A small text-conditioned image diffusion model, trained from scratch: arch unet.
Rows from block 6 of the denoiser of a small text-conditioned image diffusion model, named by matrix and row number. Rows with one number belong to one channel. Each number is 500 + 25 x the weight over its row's rms, rounded and kept within 0 to 999. All counts start at 0. Numbers have three digits each.
After each channel's rows are labels from the 100 images, of 14848 (inputs lightly noised), where the channel reaches its highest value: "patch colour" is the nearest of a few named colours to the mean colour under the peak; "top examples" is what is common among them. Only what is clearly more common there than usual is listed. The data: regions of photos with short descriptions (Visual Genome).
# convs0: first 3x3 conv (model.mid.2.convs.0.weight, 128x128x3x3, each kernel summed), inputs 64-127
# convs1: second 3x3 conv (model.mid.2.convs.1.weight, 128x128x3x3, transposed, each kernel summed), outputs 64-127

convs0.75:511515502539493474474500500521483549500508480492487508512485530504495522525504527529491481492506492508511497493534500535480498478514529518504520543499506505579463556504515494525490507492455487
convs1.75:515483518508527435494460505532484555502512512527500492512512483476545504495528490518531506496482506463524496487508495493495518490500531506530496453483497482476488507459556510503500522497540502
patch colour: white
top examples: text has "white"

convs0.5:506430498460504500469481504498510481480452497512444505524510499545509506493493505506419488495478497477497515513457516550502450510475488481514501498506502495497495464494466514498469403470488504
convs1.5:450539456502537497514518493485538447475495504466515497500510519473498510510506494552523504466522487495524449516520523539543508499525509410506439496503539509497496482494498503493524508518489527
patch colour: white
top examples: text has "man"

convs0.87:547516499524506509486516476503508546482491548488510485484486462486490480476494495507497515505508506501522461530475497498507505463507611508499487515487471527507490452475526496475539520483456511
convs1.87:486504563497543512492500501508513534485497517504502503502471532551503504509495508515506503518507497498500516490511495505485519496482483491507473489479515496488508528655501550457489510500506513
patch colour: white
top examples: text has "white"

convs0.86:496488495497512538524451491499492447521510508489468499507521497507524493477491570521517479497510478491475493506542484531523484458515477513493515483560539502464505537474468499480493483485492536
convs1.86:558435572526497489505485497485571493468456518492526486451475458489508507518497472515512480482530517527526501524497451504481504465495494531499488485514507533510502459549504515498500491521504529
patch colour: white
top examples: text has "skier"

convs0.97:501536495504492500497499491498476542464492469465534511486496509504494479492517443504531500523494532513488463522523488510497500545492465447487510503510519491499504446517502499511468450475466518
convs1.97:488504484496507472492527513527500536443504500514487486513506471516497477520502523480493466509477517507491531465504511494489493520489529500520474467494493484515564527472499493536465539488502495
patch colour: black
top examples: text has "black"

convs0.120:505541488531500496480488440480495537496506510478495493502499495497527476494501473498533480483508505523536480516455503501505491486494500502495512472488555483513517476512508495486501476495463514
convs1.120:515466547505527510496480508492501484491520509418501509511477523500526545520504529512553478546495512485486534504461470525491514492481525498518505483486487513496501568517513500497464500495492502
patch colour: black
top examples: text has "black"; text has "man"; text has "wearing"

convs0.42:483499493493502485448516479494496493516558505479530487510462498495499438502518562521535502456466476498505503476509453512499497556503483496502497482508516507494552502496564469534450494514507498
convs1.42:456528491527495546450511495484433508486465526475502508529567470527499535531494509486521463511511488497498495494497510467481483498489481457579495559443509464503462513499508494492511502514506511
patch colour: white
top examples: text has "skier"; text has "wearing"

convs0.88:477494495450507492525500494496498401542498496524491511489511521496482511449497566489474494496540497497484526488484485499512472513491482489481508474512497520495506497503455504483483485492554502
convs1.88:504532474470504542501479486468500525517503432453478511503509513530505521543549507513523501511507472471551498506492520519490510458510464475519480544491516502512489485518497511508527504505484540
patch colour: white
top examples: text has "snow"

convs0.83:519507481496499501452494470501528564494515506486488460448522491509503506494501497526498488488488522505496471468494532491501502469481499537531497571520446543515500428500528511509510508557465505
convs1.83:531475503508501440486492502476506542459485544527531503506508544499506506494510488579519502483500497495520529508515483502519521506496504517522510493492491492495487501526500520501523520448498513
patch colour: white
top examples: text has "white"

convs0.65:507493521541503505526472506499507486484483520499485480575474507518493520448504498481466504506471507500459497469499544506509473512510474486508502443525555507493483500496491496474504539473507495
convs1.65:472509456500506480511549500511440474503511521486533486502512470503569490500477495490444520502497493520492439534514502497524522482567508482520472494499502491502498502488494514509510548516516541
patch colour: white
top examples: text has "sky"

convs0.11:518516445508522562478488498443477513487476516499509485497471479514541483506457490516525441481491488474472452490534447503522485514521513445517498472485505505426450508481503524508489494494489517
convs1.11:515471511497477481487515505519504501539524485526497501496488484485510497492508505500508505498499498500506522467493494490493500491493505480471499521499500500499485497475504473497498473516493474
patch colour: white
top examples: text has "wearing"