config.yaml
arch: "unet"
model: "text-conditioned image diffusion model"
dataset: "regions of photos with short descriptions (Visual Genome)"
train_examples: 203450
image_size: 48
grayscale: true
horizontal_flip: true
conditioning: "text"
objective: "v"
cond_dim: 128
tokenizer: "word"
vocab_size: 6471
text_encoder_width: 320
text_encoder_layers: 8
text_encoder_norm: "layernorm"
text_encoder_norm_position: "pre"
text_encoder_activation: "geglu"
text_encoder_mlp_ratio: 2.67
text_encoder_head_dim: 48
text_encoder_fused_qkv: true
text_encoder_bias: "all"
text_encoder_qk_norm: true
text_encoder_parallel_block: false
text_encoder_dropout: 0.05
text_encoder_inner_norm: false
text_encoder_positions: "sincos"
cond_dropout: 0.1
norm: "groupnorm"
activation: "elu"
weight_standardization: false
pixel_unshuffle: 2
widths: [64, 128, 128, 128]
blocks_per_level: 1
scale_shift_norm: false
dropout: 0.05
attention: true
upsampling: "nearest_conv"
init: "small_normal"
residual_init: "zero_last"
optimizer: "soap"
beta2: 0.95
lr: 0.0011
beta1: 0.9
shampoo_beta: 0.95
eps: 1e-08
precondition_frequency: 16
max_precond_dim: 512
one_sided: true
adamw_lr_other_params: 0.00089
grad_clip: 1.0
l1_shrink: 0.03
steps: 5800
batch_size: 256
epochs: 7.3
lr_schedule: "cosine"
final_lr_fraction: 0.01
warmup_steps: 290
weight_decay: 0.1
adamw_weight_decay_other_params: 0.05
Rows from block 6 of the denoiser of a small text-conditioned image diffusion model, named by matrix and row number. Rows with one number belong to one channel. Each number is 128 + 32 x the weight over its row's rms, rounded and kept within 0 to 255. All counts start at 0. Numbers have three digits each.
Before each channel's rows are labels from the 100 images, of 14848 (inputs lightly noised), where the channel reaches its highest value: "peak at" is the part of the image that holds the peak. Only what is clearly more common there than usual is listed. The data: regions of photos with short descriptions (Visual Genome).
# convs0: first 3x3 conv (model.mid.2.convs.0.weight, 128x128x3x3, each kernel summed), inputs 64-127
# convs1: second 3x3 conv (model.mid.2.convs.1.weight, 128x128x3x3, transposed, each kernel summed), outputs 64-127

peak at: middle left
convs0.94:083113129109133085172158138130133107192081120094153133119164113142166154146116144138087104133149133153061146132139182129088069051117147132072145164162117115125131067130101134170114136049144142
convs1.94:128139135131143136121105149114138053091147186127159142112158134153123127130136169170137113127137163071090139119108125153112012070151131082153175124114179142125130116126105171119132116108088146

peak at: centre
convs0.113:126115148168146143113120120140142126126124113107112157108015116129034129108148112119128116115106145144117132136121174109117075113099095130123122140160127129089101107148159121140154161041121124
convs1.113:155113135121137129122118142082138131081120122124130137132190146147134138155114134151178118139157145112101136130193115135158123151155126123121129136112132109127141134115133154119135135120099149

peak at: bottom right
convs0.12:146128129114131149135091132143132100145143115106152170090114128159143209125085103177162092115133125122102122099121145138119156161135124123127136114109061183128135124120134140184056112120146136
convs1.12:119160134133158125124117133147117135115117123071163137152165128148148079132138128164112121128150153131160050149117128161165157119191100028123133120111128113138105123118111132135102145112083177

peak at: bottom right
convs0.19:117127141177137121108112085128181130122141122104122097105171086126124118091177082118140136121090147111167134174094075116125127121134166121111156208141132135160155142138161155181123083135080132
convs1.19:255122130134190176104073137140078103091115160123125141119109151133131147145131147121132134126128124118049185122145096201109127104126129217189164119094132126101114137114130167095119124142115159

peak at: top right
convs0.33:099075129140086141082140123170150185126175103146063140080137126118126137127156097079113135137137199171163129158153146124114138165102133125134097118202142114139144045121163060135083137128106125
convs1.33:144064157130113107115107120088132124121116152051090113124168164164172139150135130122135085141146133111114129137124078160105083103171171047148128100114099093130098193096164206132121140137119138

peak at: bottom centre
convs0.114:162079155139146097129157063130120099174152136139120117146159143131124135151171151167053111192105138158110134147095136085115132130106122161084126240115152089195122129136135124119112122061115134
convs1.114:157140125127131163127129114124137117134109110114132128116160163139137132094142144134164118130146124117108136123140159137153131120131119101129133113128135122084119130139111161123133133131091136

peak at: top left; bottom left
convs0.24:116139102179171123115124151133134130129115123074163065063106083111142119232137074194170126092128111104127105018126075135132133004127127198111224116110110096132145085119171152150130128111136133
convs1.24:134138126096150102102102129159108140107175160101128114152141088171134096143101156148142125110148141143120133127070143133119185143195130073196118125110116159189121116096082170126138156131087128

peak at: top right
convs0.53:153124130180128105088110156112100151097126128123137130145134133138139122135116124123147064150124190111072167085127102144129148123142132073093093125078157088104092125151140167137120159111120158
convs1.53:158064168191161169090124150157158157120106115130162109183156163114147138185121100140161129105110069126129153131140112141099120139120169101146151104164112132122162176129166139152109144112016127

peak at: middle left
convs0.2:130085144125118159126129075130114104131139134126125057156145133128111121036122055127129159131142159169086128072139179140124151123097111144138129034098151131161141171132101118149130127131088080
convs1.2:106138133095131069118106139108104150129127169095116120132157137155141123137172108173139128113139175096169113140124139180177226117150130103180024147139125140124136124220137178143151129116100138

peak at: middle right
convs0.119:161148126140154079121129059123197129136147160125100142121113108128128097103138097137110127095064133112166123128146098118233122144127123138127142149138171134105180110132140085161096103126101133
convs1.119:144098127114154126090079125108124148089116131107144113141096242159148133134144169192166135130145135120125124151129038126113127127109183190138155123156140141130086136128145130116150141119144140

peak at: top right; top centre
convs0.37:137110161113113128158142136129096028139118133160125148153150137121124219112109178108136136164130129121125190108108156112108142141126109114120113135140135096124105132143131116110173137125198139
convs1.37:115124066122164119126107122135135161087144082101141144114175190166122130166155140110137128126139121130126078128133148138127128140136075113148129147122108115108115119214127186122141127118089153

peak at: top left
convs0.79:098127092135160235115096129061120132073046144111134122126095101138171119131102124149207012104101118042110086139155113137166110126150116068122136070110134114062046137121120141124114128089098129
convs1.79:124071160119062140080156125090107116177138130150115097132159141116116131127162121118139126096133129119117146115137132098137091131100138116094126140115139142139143123101116072125134098147145110

peak at: bottom right
convs0.0:054134123118109135185127143129121108101135063148123132149098156120132179116092136141113130089093143135143156118110126116112117205080136130095123116105049128105152130134117168128106122126170146
convs1.0:091145083132187128078114147197106110105128120071143135131144162238133069113121146072129119138157127112202097133136153157155130092159091022146180078120118118117107129108141158130132178158109170

peak at: middle left; top centre
convs0.30:114124147097105149119112189128105146033127124145125116181124117146122114172125136117111136136138131129100121117144124124135140211140138103161130078107080171143192125141095171101102052156133070
convs1.30:108116161094152166079119109119128159112107122077131104131122132178122170120160185118094136097142130113149115158162130141109167084153082103114146158115114105116106093203104162144137138121135131

peak at: centre
convs0.13:158159134142164123124180118161147173123150123142097117129139118106117091136138123134140140111082139118188124217151145109130129067130118102140112117119144100155109121174136128093143152182126093
convs1.13:130107115126161124124151129105139164163122127152096125125125163183167146127132140141175125108124143115121166123124129147151166130121168191129159156109129127087126131085142188128118130121131138

peak at: middle left; centre
convs0.22:161120135143117101132149065130161144150153128140108128141132124107099122123139115131132139129114123140107125147071139119127146110117169231050165186107110106113175120114151147204152103150130126
convs1.22:134087135135126073137118177141120168106111142124148136124140156144133150137151144135141205120143145107167064111142123166142128111144131135149131138120130148131125151106185168120119132127089157

peak at: bottom right
convs0.81:069112129159136140098066064126178135134111100112123109121106129113111130000163173126156136134144116172139189134101153174118157098143126129137123160045110120152146105099124137133149145116109171
convs1.81:151189168136142125112116134122172119136111130136129111134159143169140146158139116131137115112155142076132000135136117157126161099157122210125148080212180128127101139114123159164137126139123152

peak at: middle left
convs0.122:157148138112153134121140127115122201074115135194180105132127105121139115173118115133140104145110165121135077096124147115113170127130109094147106173016123136114115084129125130159120168146133103
convs1.122:198109142150137157129113184054140000126127140122127150123115181147129138133122158140148111139153142130112131133111117156163093135106149118150111134117123142113147129157128152108115118072122149

peak at: top centre; top left
convs0.3:130105089113128151131144130118104093129128136090113109128132106112149115129106101145112118092163112141167127165159043126138072147140135125125152109241111120025135158142103117079129066185150127
convs1.3:140161134157136145161124120098179124084132135086130119102147021157118125139125147140121131132115107132208052127126165158080177117193139053171162128104159147195119179124117140107142152130055174

peak at: centre
convs0.74:108126124040107152147090105121125148109137144129143123171126120107115162145132148090141115078120132095111120090170174109140134143174102118139119124174156050121111062138146119144131161093127123
convs1.74:138103124156138123144106146094133143096119129096122153109147179151139105121132137149114116110125139114126143163117124161077161122132109150124102118120120144114142127123070161118135114112106152

peak at: bottom centre; middle right
convs0.100:136122123097090158131118088097170128111099144074165127097143018119137076161121127129141131143130115135149141158130086178161148060105148156135121152145078128137179147109146216121120079080134074
convs1.100:142195171129188113108189125073146115064108153144145131137131151152121154122107116167144148145121115123123107148144176136133134119102134219121128255139140089132104167118215139119124137110121120

peak at: middle right
convs0.15:141183118133122198145095109141148012144118154084118125164138114141136146105101103093091179124138112117142137120145106168124111152130070097139140135104093130123120150119118125024185091111157138
convs1.15:092110115137169119125106131168105102141163129089121131114159132170158103140054138170083128129117141126143091138123174156180142127184173085126096080112119135132119137117149147142132167168128116

peak at: bottom centre
convs0.9:145145136152129112159179109123240143126126103115119094135119097117136091127142106145228126110168135133153122113090075056125166078158137136175132148057127159130133140103160139141128124136099145
convs1.9:131140109077158120061110083130060110096144158107124122130193135142155147138070097138132102111147108096119044157165132161122126120116155168109111151146113104127123165109087193060103138111117155

peak at: top centre
convs0.28:140140125151112058087147102112099151119069145142121140181166155101125113175124105138123131107158092119183156141109124136182144074168061138126147146066086152102096129086139112168140141154110122
convs1.28:116116107138148128133111126146123143128124083120122156142117098212130123127140142133131116142124155140156136128123124138105124140157126110170110148138129120144130130136111192125110131127068151

peak at: top left
convs0.93:121227136157160141150040109118106115113064204100126141075093085133143189135125106131171135121092087118106111186137113092153170108150109113146162121092115115119151173127102138122121110110131130
convs1.93:147081131131141135087165120119133093083123154101127113109159190149123127128109145179157159115134168119119130128142195175104122165122104133156145147133173095079113132125117161144138129160080111

peak at: bottom centre
convs0.10:153114130176132120080169108124112140105126143080156064146165057139159079126143076156155108129144072121095121171092127140151135070106102143137202149128219143136171139138088120152126152074062067
convs1.10:150079116144143108103117129089150121108128124106158161139149149153123142155129148154173127129116130113163107125154197142125048110168158178132112182087095104138096126066056161137127079146113190

peak at: middle left
convs0.98:105088136105138118152157194168155101139135139114168123089123121127120130122108213116109121134082084143094128204147175122120110086153091166157133108151162087119084105138142119153164114127132119
convs1.98:139133149111124137137142120079126077119126132137127123109129143086121186139073122215117109129119122162129127116133137154118132118115204124127115164133126113093145165167096172135074137138133133

peak at: top left
convs0.20:162148084136132117101123048124159140125175173094128132120136091132123112108128121169148109109017111133130136122121166122096098050139105138103131157100104089137133155129208148117087138120111135
convs1.20:137143131119110116119122143150169132125107177121134150147138116154133120180150134139197138124149110099094106149204124155171167107131112071149120127148152169135127152168086182171138128165105134

peak at: middle right
convs0.29:146140107140165174143128102046135122115100133108123091110086032148154121123066118174147091082087100118122065136105114141138107095123103121143154144116105096114125125079126196145095106100056151
convs1.29:129167134124110111132153129133140039127132129146115121124110088099083128149151124116121166131117127140149097128137124108104126123124128156132131163135113128125141133148110120121120119109181112

peak at: top right
convs0.43:134126125139017130141168146128117089129139130085148122111183101109128129124134135165118123106097134102107081154141157133135104067143163164150131143115120142118114144121121147124107151088076201
convs1.43:147146100111182192121067102170141150094144138169124130129139154186113135128160134135228070108126134124155187130156110144119135108157120124158129106123133123127116107091139125123125097145123145

peak at: centre
convs0.39:147136127142129096099081093124153134145155100076117115123126138125124077147185156143117086130156130144135139145154098070133153146124110192111149104184110117137145182129162109094178113215099089
convs1.39:156123120130137143118049128024127114147116132120140121146137227156162134112129137129145102128133148124126119124115119146119127185141130104142118050113080122135135121079081139188103161119110134

peak at: middle right; centre
convs0.127:179115157124128139056195167128095176248158122050154135155118104121122108083098078121135141149132126136146139133167107104105173111135135147159110106173164133130154103133110107120165095118129127
convs1.127:180127079130148071122105154055139126032100135129137137137156069142140152136113150158183133140119131112127135069132121152125130116118114144124156115117095150205128162119129138080119133129104136

peak at: middle right
convs0.115:125162133127095127167122134172142123132136119135112126101110113134146149093132129135148128127092153120096125134133214121132087136098121139108123111158122166094164094146119131112110144128148139
convs1.115:101096115133131135154125116045175155175064123112188129119140111167123132118115120154152119062151137121150098153115169138108119127121120128115150158107154088125111140150073126122120134108139158