From a checkpoint of a small text-conditioned image diffusion model: 15.3M parameters, text encoder width 320.
Rows from block 6 of the denoiser of a small text-conditioned image diffusion model, named by matrix and row number. Rows with one number belong to one channel. Each number is 50 + 15 x the weight over its row's rms, rounded and kept within 0 to 99. All counts start at 0.
After each channel's rows are labels from the 100 images, of 14848 (inputs lightly noised), where the channel reaches its highest value: "top examples" is what is common among them. Only what is clearly more common there than usual is listed. The data: regions of photos with short descriptions (Visual Genome). In brackets: how many of the 100, against the usual share in percent.
# convs0: first 3x3 conv (model.mid.2.convs.0.weight, 128x128x3x3, each kernel summed), inputs 64-127
# convs1: second 3x3 conv (model.mid.2.convs.1.weight, 128x128x3x3, transposed, each kernel summed), outputs 64-127

convs0.7:26 69 56 73 84 61 59 51 55 49 54 33 35 53 31 36 77 51 30 99 46 50 58 49 82 52 59 53 18 52 55 47 52 53 88 53 51 42 50 50 51 77 44 56 50 48 45 48 72 57 41 54 43 56 17 28 52 74 82 51 29 36 62 48
convs1.7:60 49 42 39 66 73 47 56 48 53 85 41 36 42 44 53 44 52 53 49 46 61 50 54 49 43 69 28 53 51 64 38 49 46 72 26 63 62 63 55 56 51 48 56 54 78 70 64 50 34 53 56 67 46 65 46 46 60 50 59 45 56 33 82
top examples: text has "black" (52 vs 7.4); text has "wearing" (39 vs 5); text has "man" (36 vs 8.6)

convs0.116:43 46 54 45 43 44 34 32 48 49 52 83 48 61 34 44 53 69 47 56 37 50 52 23 50 50 60 58 82 44 48 64 50 49 54 46 22 52 45 99 84 30 54 30 65 52 55 51 91 52 60 46 52 65 44 54 65 52 79 48 65 33 46 52
convs1.116:50 49 64 49 62 58 45 49 54 53 49 66 55 49 39 50 51 47 61 44 84 99 48 56 53 39 59 62 90 41 49 52 55 52 63 34 57 42 72 32 30 21 64 57 68 50 48 74 73 44 36 45 43 46 44 45 57 53 56 38 48 60 51 57
top examples: text has "black" (31 vs 7.4)

convs0.85:51 98 40 43 56 66 56 38 42 46 51 56 41 51 69 46 65 38 45 51 54 51 58 47 38 53 28 60 51 48 44 76 46 31 36 49 37 62 69 52 30 52 62 21 56 43 49 52 47 36 56 24 46 39 64 49 55 60 54 37 49 55 12 49
convs1.85:16 52 58 52 48 31 42 34 57 51 63 55 33 52 52 42 48 51 51 53 51 56 48 55 49 40 66 69 55 61 38 55 53 35 46 54 52 66 42 59 47 64 44 46 44 77 52 58 55 48 48 68 37 33 46 79 47 71 56 46 48 58 47 60
top examples: text has "wearing" (32 vs 5)

convs0.76:32 88 49 76 51 99 52 58 55 30 41 74 33 45 60 43 57 47 48 46 57 41 47 39 42 44 38 40 74 50 49 62 51 46 57 51 78 91 44 65 71 73 72 60 11 39 50 41 39 47 50 62 42 58 47 59 25 55 37 38 80 52 44 56
convs1.76:46 45 53 51 72 57 52 34 49 40 61 87 50 53 65 38 51 37 54 50 46 63 35 59 47 50 44 48 63 33 47 46 47 44 47 39 50 55 43 39 35 66 40 47 57 48 52 78 61 49 55 33 50 52 48 45 97 40 44 51 36 64 51 55
top examples: text has "black" (29 vs 7.4); text has "man" (27 vs 8.6)

convs0.126:43 53 48 43 62 53 34 37 49 33 39 56 67 42 58 58 66 62 70 48 80 52 50 26 58 35 62 52 56 44 53 53 39 40 62 78 42 42 27 44 52 58 56 52 50 41 61 65 40 39 48 25 40 36 49 62 54 49 52 54 51 41 79 47
convs1.126:49 62 53 48 54 85 40 46 54 55 62 42 34 65 33 46 51 48 51 58 50 32 39 49 52 40 49 44 57 54 56 62 46 54 52 48 49 32 49 54 50 53 38 19 50 28 52 81 42 40 50 42 64 49 43 59 52 31 56 43 46 50 28 50
top examples: text has "wearing" (37 vs 5); text has "skier" (28 vs 0.4); text has "black" (27 vs 7.4); text has "man" (25 vs 8.6)

convs0.61:47 26 65 98 52 44 46 51 43 63 59 57 53 51 46 58 42 57 50 54 48 51 61 47 66 54 68 54 20 39 51 49 33 48 52 56 58 46 59 40 44 21 66 18 48 53 69 41 46 56 52 36 52 43 38 72 60 37 47 41 63 21 46 51
convs1.61:53 54 56 48 45 56 42 35 59 37 47 45 39 46 44 46 55 28 56 38 70 26 52 69 39 59 27 62 63 37 57 66 49 50 36 47 59 53 51 44 35 44 56 52 40 48 28 16 54 47 49 43 33 51 43 13 49 75 67 65 60 82 53 72
top examples: text has "white" (46 vs 11.4)

convs0.92:42 99 59 50 54 56 67 54 71 43 59 60 43 50 57 45 62 41 68 43 50 48 83 55 15 43 08 43 53 49 61 53 47 40 51 46 36 55 56 49 47 47 62 50 43 58 46 42 28 33 29 44 52 43 43 44 30 44 49 44 43 58 70 42
convs1.92:58 66 38 58 90 43 51 55 51 54 44 56 57 49 58 32 61 66 49 79 77 57 74 57 50 56 52 56 51 45 61 53 49 52 50 22 48 85 69 68 27 50 38 48 44 55 52 48 57 56 55 62 59 54 42 81 61 68 53 56 33 55 36 60
top examples: text has "black" (34 vs 7.4); text has "wearing" (33 vs 5); text has "man" (25 vs 8.6)

convs0.80:32 64 48 46 73 51 50 58 40 46 35 44 51 55 54 52 72 74 64 50 50 51 45 49 56 48 40 33 66 45 48 71 54 40 05 42 63 51 46 58 53 46 34 72 19 48 21 65 42 86 44 50 37 43 67 47 58 55 41 46 55 38 48 55
convs1.80:56 44 65 58 64 49 70 18 61 35 46 38 54 23 67 41 71 60 59 53 50 63 65 55 51 49 60 60 52 47 52 43 42 39 87 34 55 35 68 58 45 43 60 50 45 28 58 53 62 53 61 59 47 24 49 53 42 76 69 50 59 35 46 58
top examples: text has "black" (32 vs 7.4)

convs0.47:31 52 49 47 59 40 61 54 55 49 36 45 55 64 37 64 60 48 48 54 69 45 47 14 47 49 26 44 51 61 55 49 62 52 62 56 22 71 38 55 45 53 94 49 50 58 38 45 50 12 74 43 60 49 46 53 48 45 58 42 43 75 54 48
convs1.47:55 80 51 39 59 62 60 55 61 47 46 48 44 44 49 34 61 53 67 50 47 68 51 63 57 20 66 46 51 50 41 27 51 45 59 46 49 43 48 65 58 56 56 49 52 17 55 51 80 62 49 47 53 44 50 71 61 59 46 53 46 46 18 95
top examples: text has "wearing" (35 vs 5); text has "black" (33 vs 7.4); text has "man" (27 vs 8.6)

convs0.104:50 45 58 52 47 50 45 55 70 57 49 37 17 71 75 48 46 23 09 61 54 44 34 42 71 62 57 51 44 52 43 31 59 54 44 47 78 31 33 37 36 80 37 41 51 60 69 28 48 59 76 32 53 52 43 50 52 39 67 58 48 68 53 46
convs1.104:53 15 52 43 70 74 59 57 42 40 50 53 62 48 35 53 49 38 52 50 91 26 39 57 52 38 43 56 56 51 54 60 62 49 45 63 62 51 57 65 39 54 64 33 65 86 28 43 60 56 47 89 44 65 59 66 63 47 59 16 50 43 50 64
top examples: text has "grass" (29 vs 1.5)

convs0.23:63 25 54 60 52 32 51 72 48 42 47 58 49 52 96 20 50 54 29 55 37 50 55 45 37 60 28 58 46 49 31 39 40 49 34 43 96 60 53 45 17 25 49 49 49 57 61 49 00 65 58 66 47 50 12 48 37 53 51 36 52 68 23 50
convs1.23:65 45 25 40 52 54 44 40 59 00 54 33 48 44 58 71 51 41 42 49 17 41 43 55 60 50 57 57 57 41 44 61 45 51 53 53 57 47 43 70 60 68 74 40 55 33 49 43 68 38 51 49 53 44 69 65 38 61 47 87 67 40 24 62
top examples: text has "white" (30 vs 11.4)

convs0.26:27 50 57 60 48 55 48 39 68 47 25 59 49 45 73 56 54 74 61 54 44 54 47 41 59 49 45 62 65 43 35 57 36 52 48 39 55 46 19 50 43 97 70 79 35 54 62 31 37 38 45 23 47 72 49 48 59 53 53 19 17 49 36 55
convs1.26:43 44 54 58 72 54 53 49 51 44 47 82 10 44 88 29 59 50 50 54 69 47 82 52 50 59 53 44 55 56 37 55 69 62 44 31 52 44 64 57 50 49 52 64 53 53 52 62 79 49 48 56 63 43 40 54 55 53 63 47 49 60 36 63
top examples: text has "black" (35 vs 7.4)

convs0.110:41 54 32 43 68 55 59 25 60 38 30 09 56 19 56 51 51 49 50 64 53 82 60 50 49 19 53 60 31 39 36 61 51 34 44 51 53 36 52 64 55 43 66 64 24 46 37 61 54 58 59 44 45 44 41 48 47 61 37 42 57 55 72 56
convs1.110:41 62 34 46 45 80 54 53 28 40 53 46 36 38 40 51 50 50 49 68 36 44 54 50 48 29 45 39 53 52 53 48 52 69 64 30 54 56 66 41 61 51 16 54 47 49 58 53 74 59 43 43 48 21 42 00 48 34 48 58 56 61 54 48
top examples: text has "black" (41 vs 7.4)

convs0.95:18 50 74 51 50 54 43 60 53 60 83 64 50 55 41 53 51 57 44 61 52 40 54 55 62 67 49 62 47 58 50 60 54 59 45 47 65 42 52 50 42 51 49 56 66 54 43 48 57 52 43 67 50 46 30 56 53 37 00 48 82 49 60 50
convs1.95:79 40 27 44 49 24 55 53 56 34 44 47 66 21 71 36 46 66 59 56 62 42 62 65 53 68 64 52 52 36 59 46 62 61 57 53 79 57 57 64 46 34 35 43 54 54 70 53 15 43 68 58 23 54 52 69 44 55 55 55 40 56 28 62
top examples: text has "wearing" (40 vs 5); text has "man" (30 vs 8.6); text has "black" (29 vs 7.4)

convs0.121:48 55 61 38 46 44 37 62 54 53 35 65 33 48 49 34 42 42 39 47 48 60 57 38 24 56 38 51 51 51 55 40 39 54 59 61 79 38 49 48 53 43 60 51 58 48 12 12 50 56 51 74 30 53 39 52 64 42 51 25 71 43 37 47
convs1.121:50 41 49 50 68 59 49 47 39 39 53 63 47 49 55 53 59 22 50 47 63 56 60 55 52 88 51 52 50 49 51 46 52 47 50 35 40 48 34 49 35 48 60 40 41 25 48 65 51 46 40 22 95 52 51 52 53 56 31 58 51 29 49 54
top examples: text has "white" (37 vs 11.4)

convs0.58:72 62 35 52 56 83 45 44 34 39 46 77 27 62 54 22 55 41 37 41 26 54 66 50 47 48 47 75 59 46 32 42 41 45 44 15 53 50 41 60 55 40 35 51 62 54 51 57 71 40 42 50 59 40 48 28 56 81 64 37 47 55 17 56
convs1.58:48 60 56 50 46 36 33 53 64 62 53 50 54 35 40 40 53 62 53 57 48 40 28 50 52 32 49 36 50 67 49 43 42 51 32 42 50 60 35 42 44 50 64 57 27 63 50 77 76 46 51 38 45 48 50 12 49 34 47 54 47 45 73 49
top examples: text has "white" (59 vs 11.4)

convs0.99:48 75 55 42 46 61 32 43 23 47 78 85 24 50 59 36 25 43 03 39 26 61 55 53 42 51 39 45 64 51 50 49 44 81 58 46 50 57 55 43 59 48 38 47 51 51 71 48 60 45 18 52 87 66 50 35 48 62 60 36 49 78 34 56
convs1.99:45 49 51 50 62 16 55 49 49 53 36 53 55 57 56 53 60 54 72 51 46 44 57 65 39 49 44 47 40 58 44 49 57 54 49 61 49 54 26 54 49 61 79 56 61 48 50 50 39 50 64 52 37 28 52 63 59 82 52 49 51 50 61 49
top examples: text has "white" (28 vs 11.4)

convs0.72:37 79 54 28 47 48 59 41 65 47 43 46 44 20 55 61 30 42 57 36 31 54 57 48 42 49 51 42 37 52 51 67 60 45 39 28 78 29 74 53 55 37 31 51 39 48 31 51 49 41 84 41 46 37 44 47 49 54 51 43 45 49 66 44
convs1.72:46 65 43 55 65 42 54 45 45 83 36 26 47 61 54 21 67 55 56 61 39 64 62 73 49 51 48 36 49 65 48 55 47 77 48 15 54 61 57 64 57 66 49 90 83 38 99 29 25 52 31 56 56 46 41 31 64 78 56 69 68 52 67 58
top examples: text has "trees" (28 vs 1.3)

convs0.117:28 73 47 51 54 68 53 27 57 47 52 81 38 58 42 45 44 47 32 48 50 54 47 42 60 64 34 39 59 47 34 86 52 45 60 40 52 56 55 50 47 26 43 71 49 47 65 51 35 58 63 59 55 54 77 43 84 34 20 46 48 51 48 53
convs1.117:53 42 58 50 47 46 56 48 50 00 63 65 52 39 47 63 45 59 59 41 59 30 57 52 49 27 53 59 80 40 46 41 68 44 49 66 52 37 46 55 39 46 54 37 43 50 61 44 56 51 34 56 50 54 65 54 52 48 41 47 51 34 55 52
top examples: text has "white" (42 vs 11.4)

convs0.66:32 36 61 81 43 45 53 45 50 43 71 41 51 30 43 51 49 49 50 56 50 42 60 18 36 54 45 44 55 41 52 52 67 44 03 52 46 61 81 42 48 26 32 47 49 45 34 45 53 61 95 52 51 40 29 43 59 38 28 53 62 38 55 48
convs1.66:32 69 25 55 52 40 68 56 54 75 26 34 52 67 62 21 52 43 58 68 23 66 60 51 46 46 53 43 30 79 59 35 48 58 65 24 54 51 51 54 55 57 47 73 57 49 77 39 40 51 46 44 61 46 56 40 48 69 59 50 59 68 69 66
top examples: text has "grass" (44 vs 1.5)

convs0.82:45 60 26 50 55 79 54 24 58 23 31 27 41 30 55 42 53 46 46 57 41 65 69 45 44 08 46 71 52 33 30 58 48 38 60 33 41 48 35 50 85 65 75 54 38 36 33 57 50 49 54 45 39 42 61 32 49 64 49 48 43 29 48 64
convs1.82:53 47 47 53 37 43 50 52 20 59 43 49 44 44 49 45 53 48 52 50 59 42 42 50 50 48 49 38 33 51 49 55 51 60 57 78 46 50 41 36 51 42 33 36 42 35 50 68 57 49 54 42 47 53 51 76 49 41 52 50 55 68 65 43
top examples: text has "wearing" (29 vs 5); text has "man" (28 vs 8.6)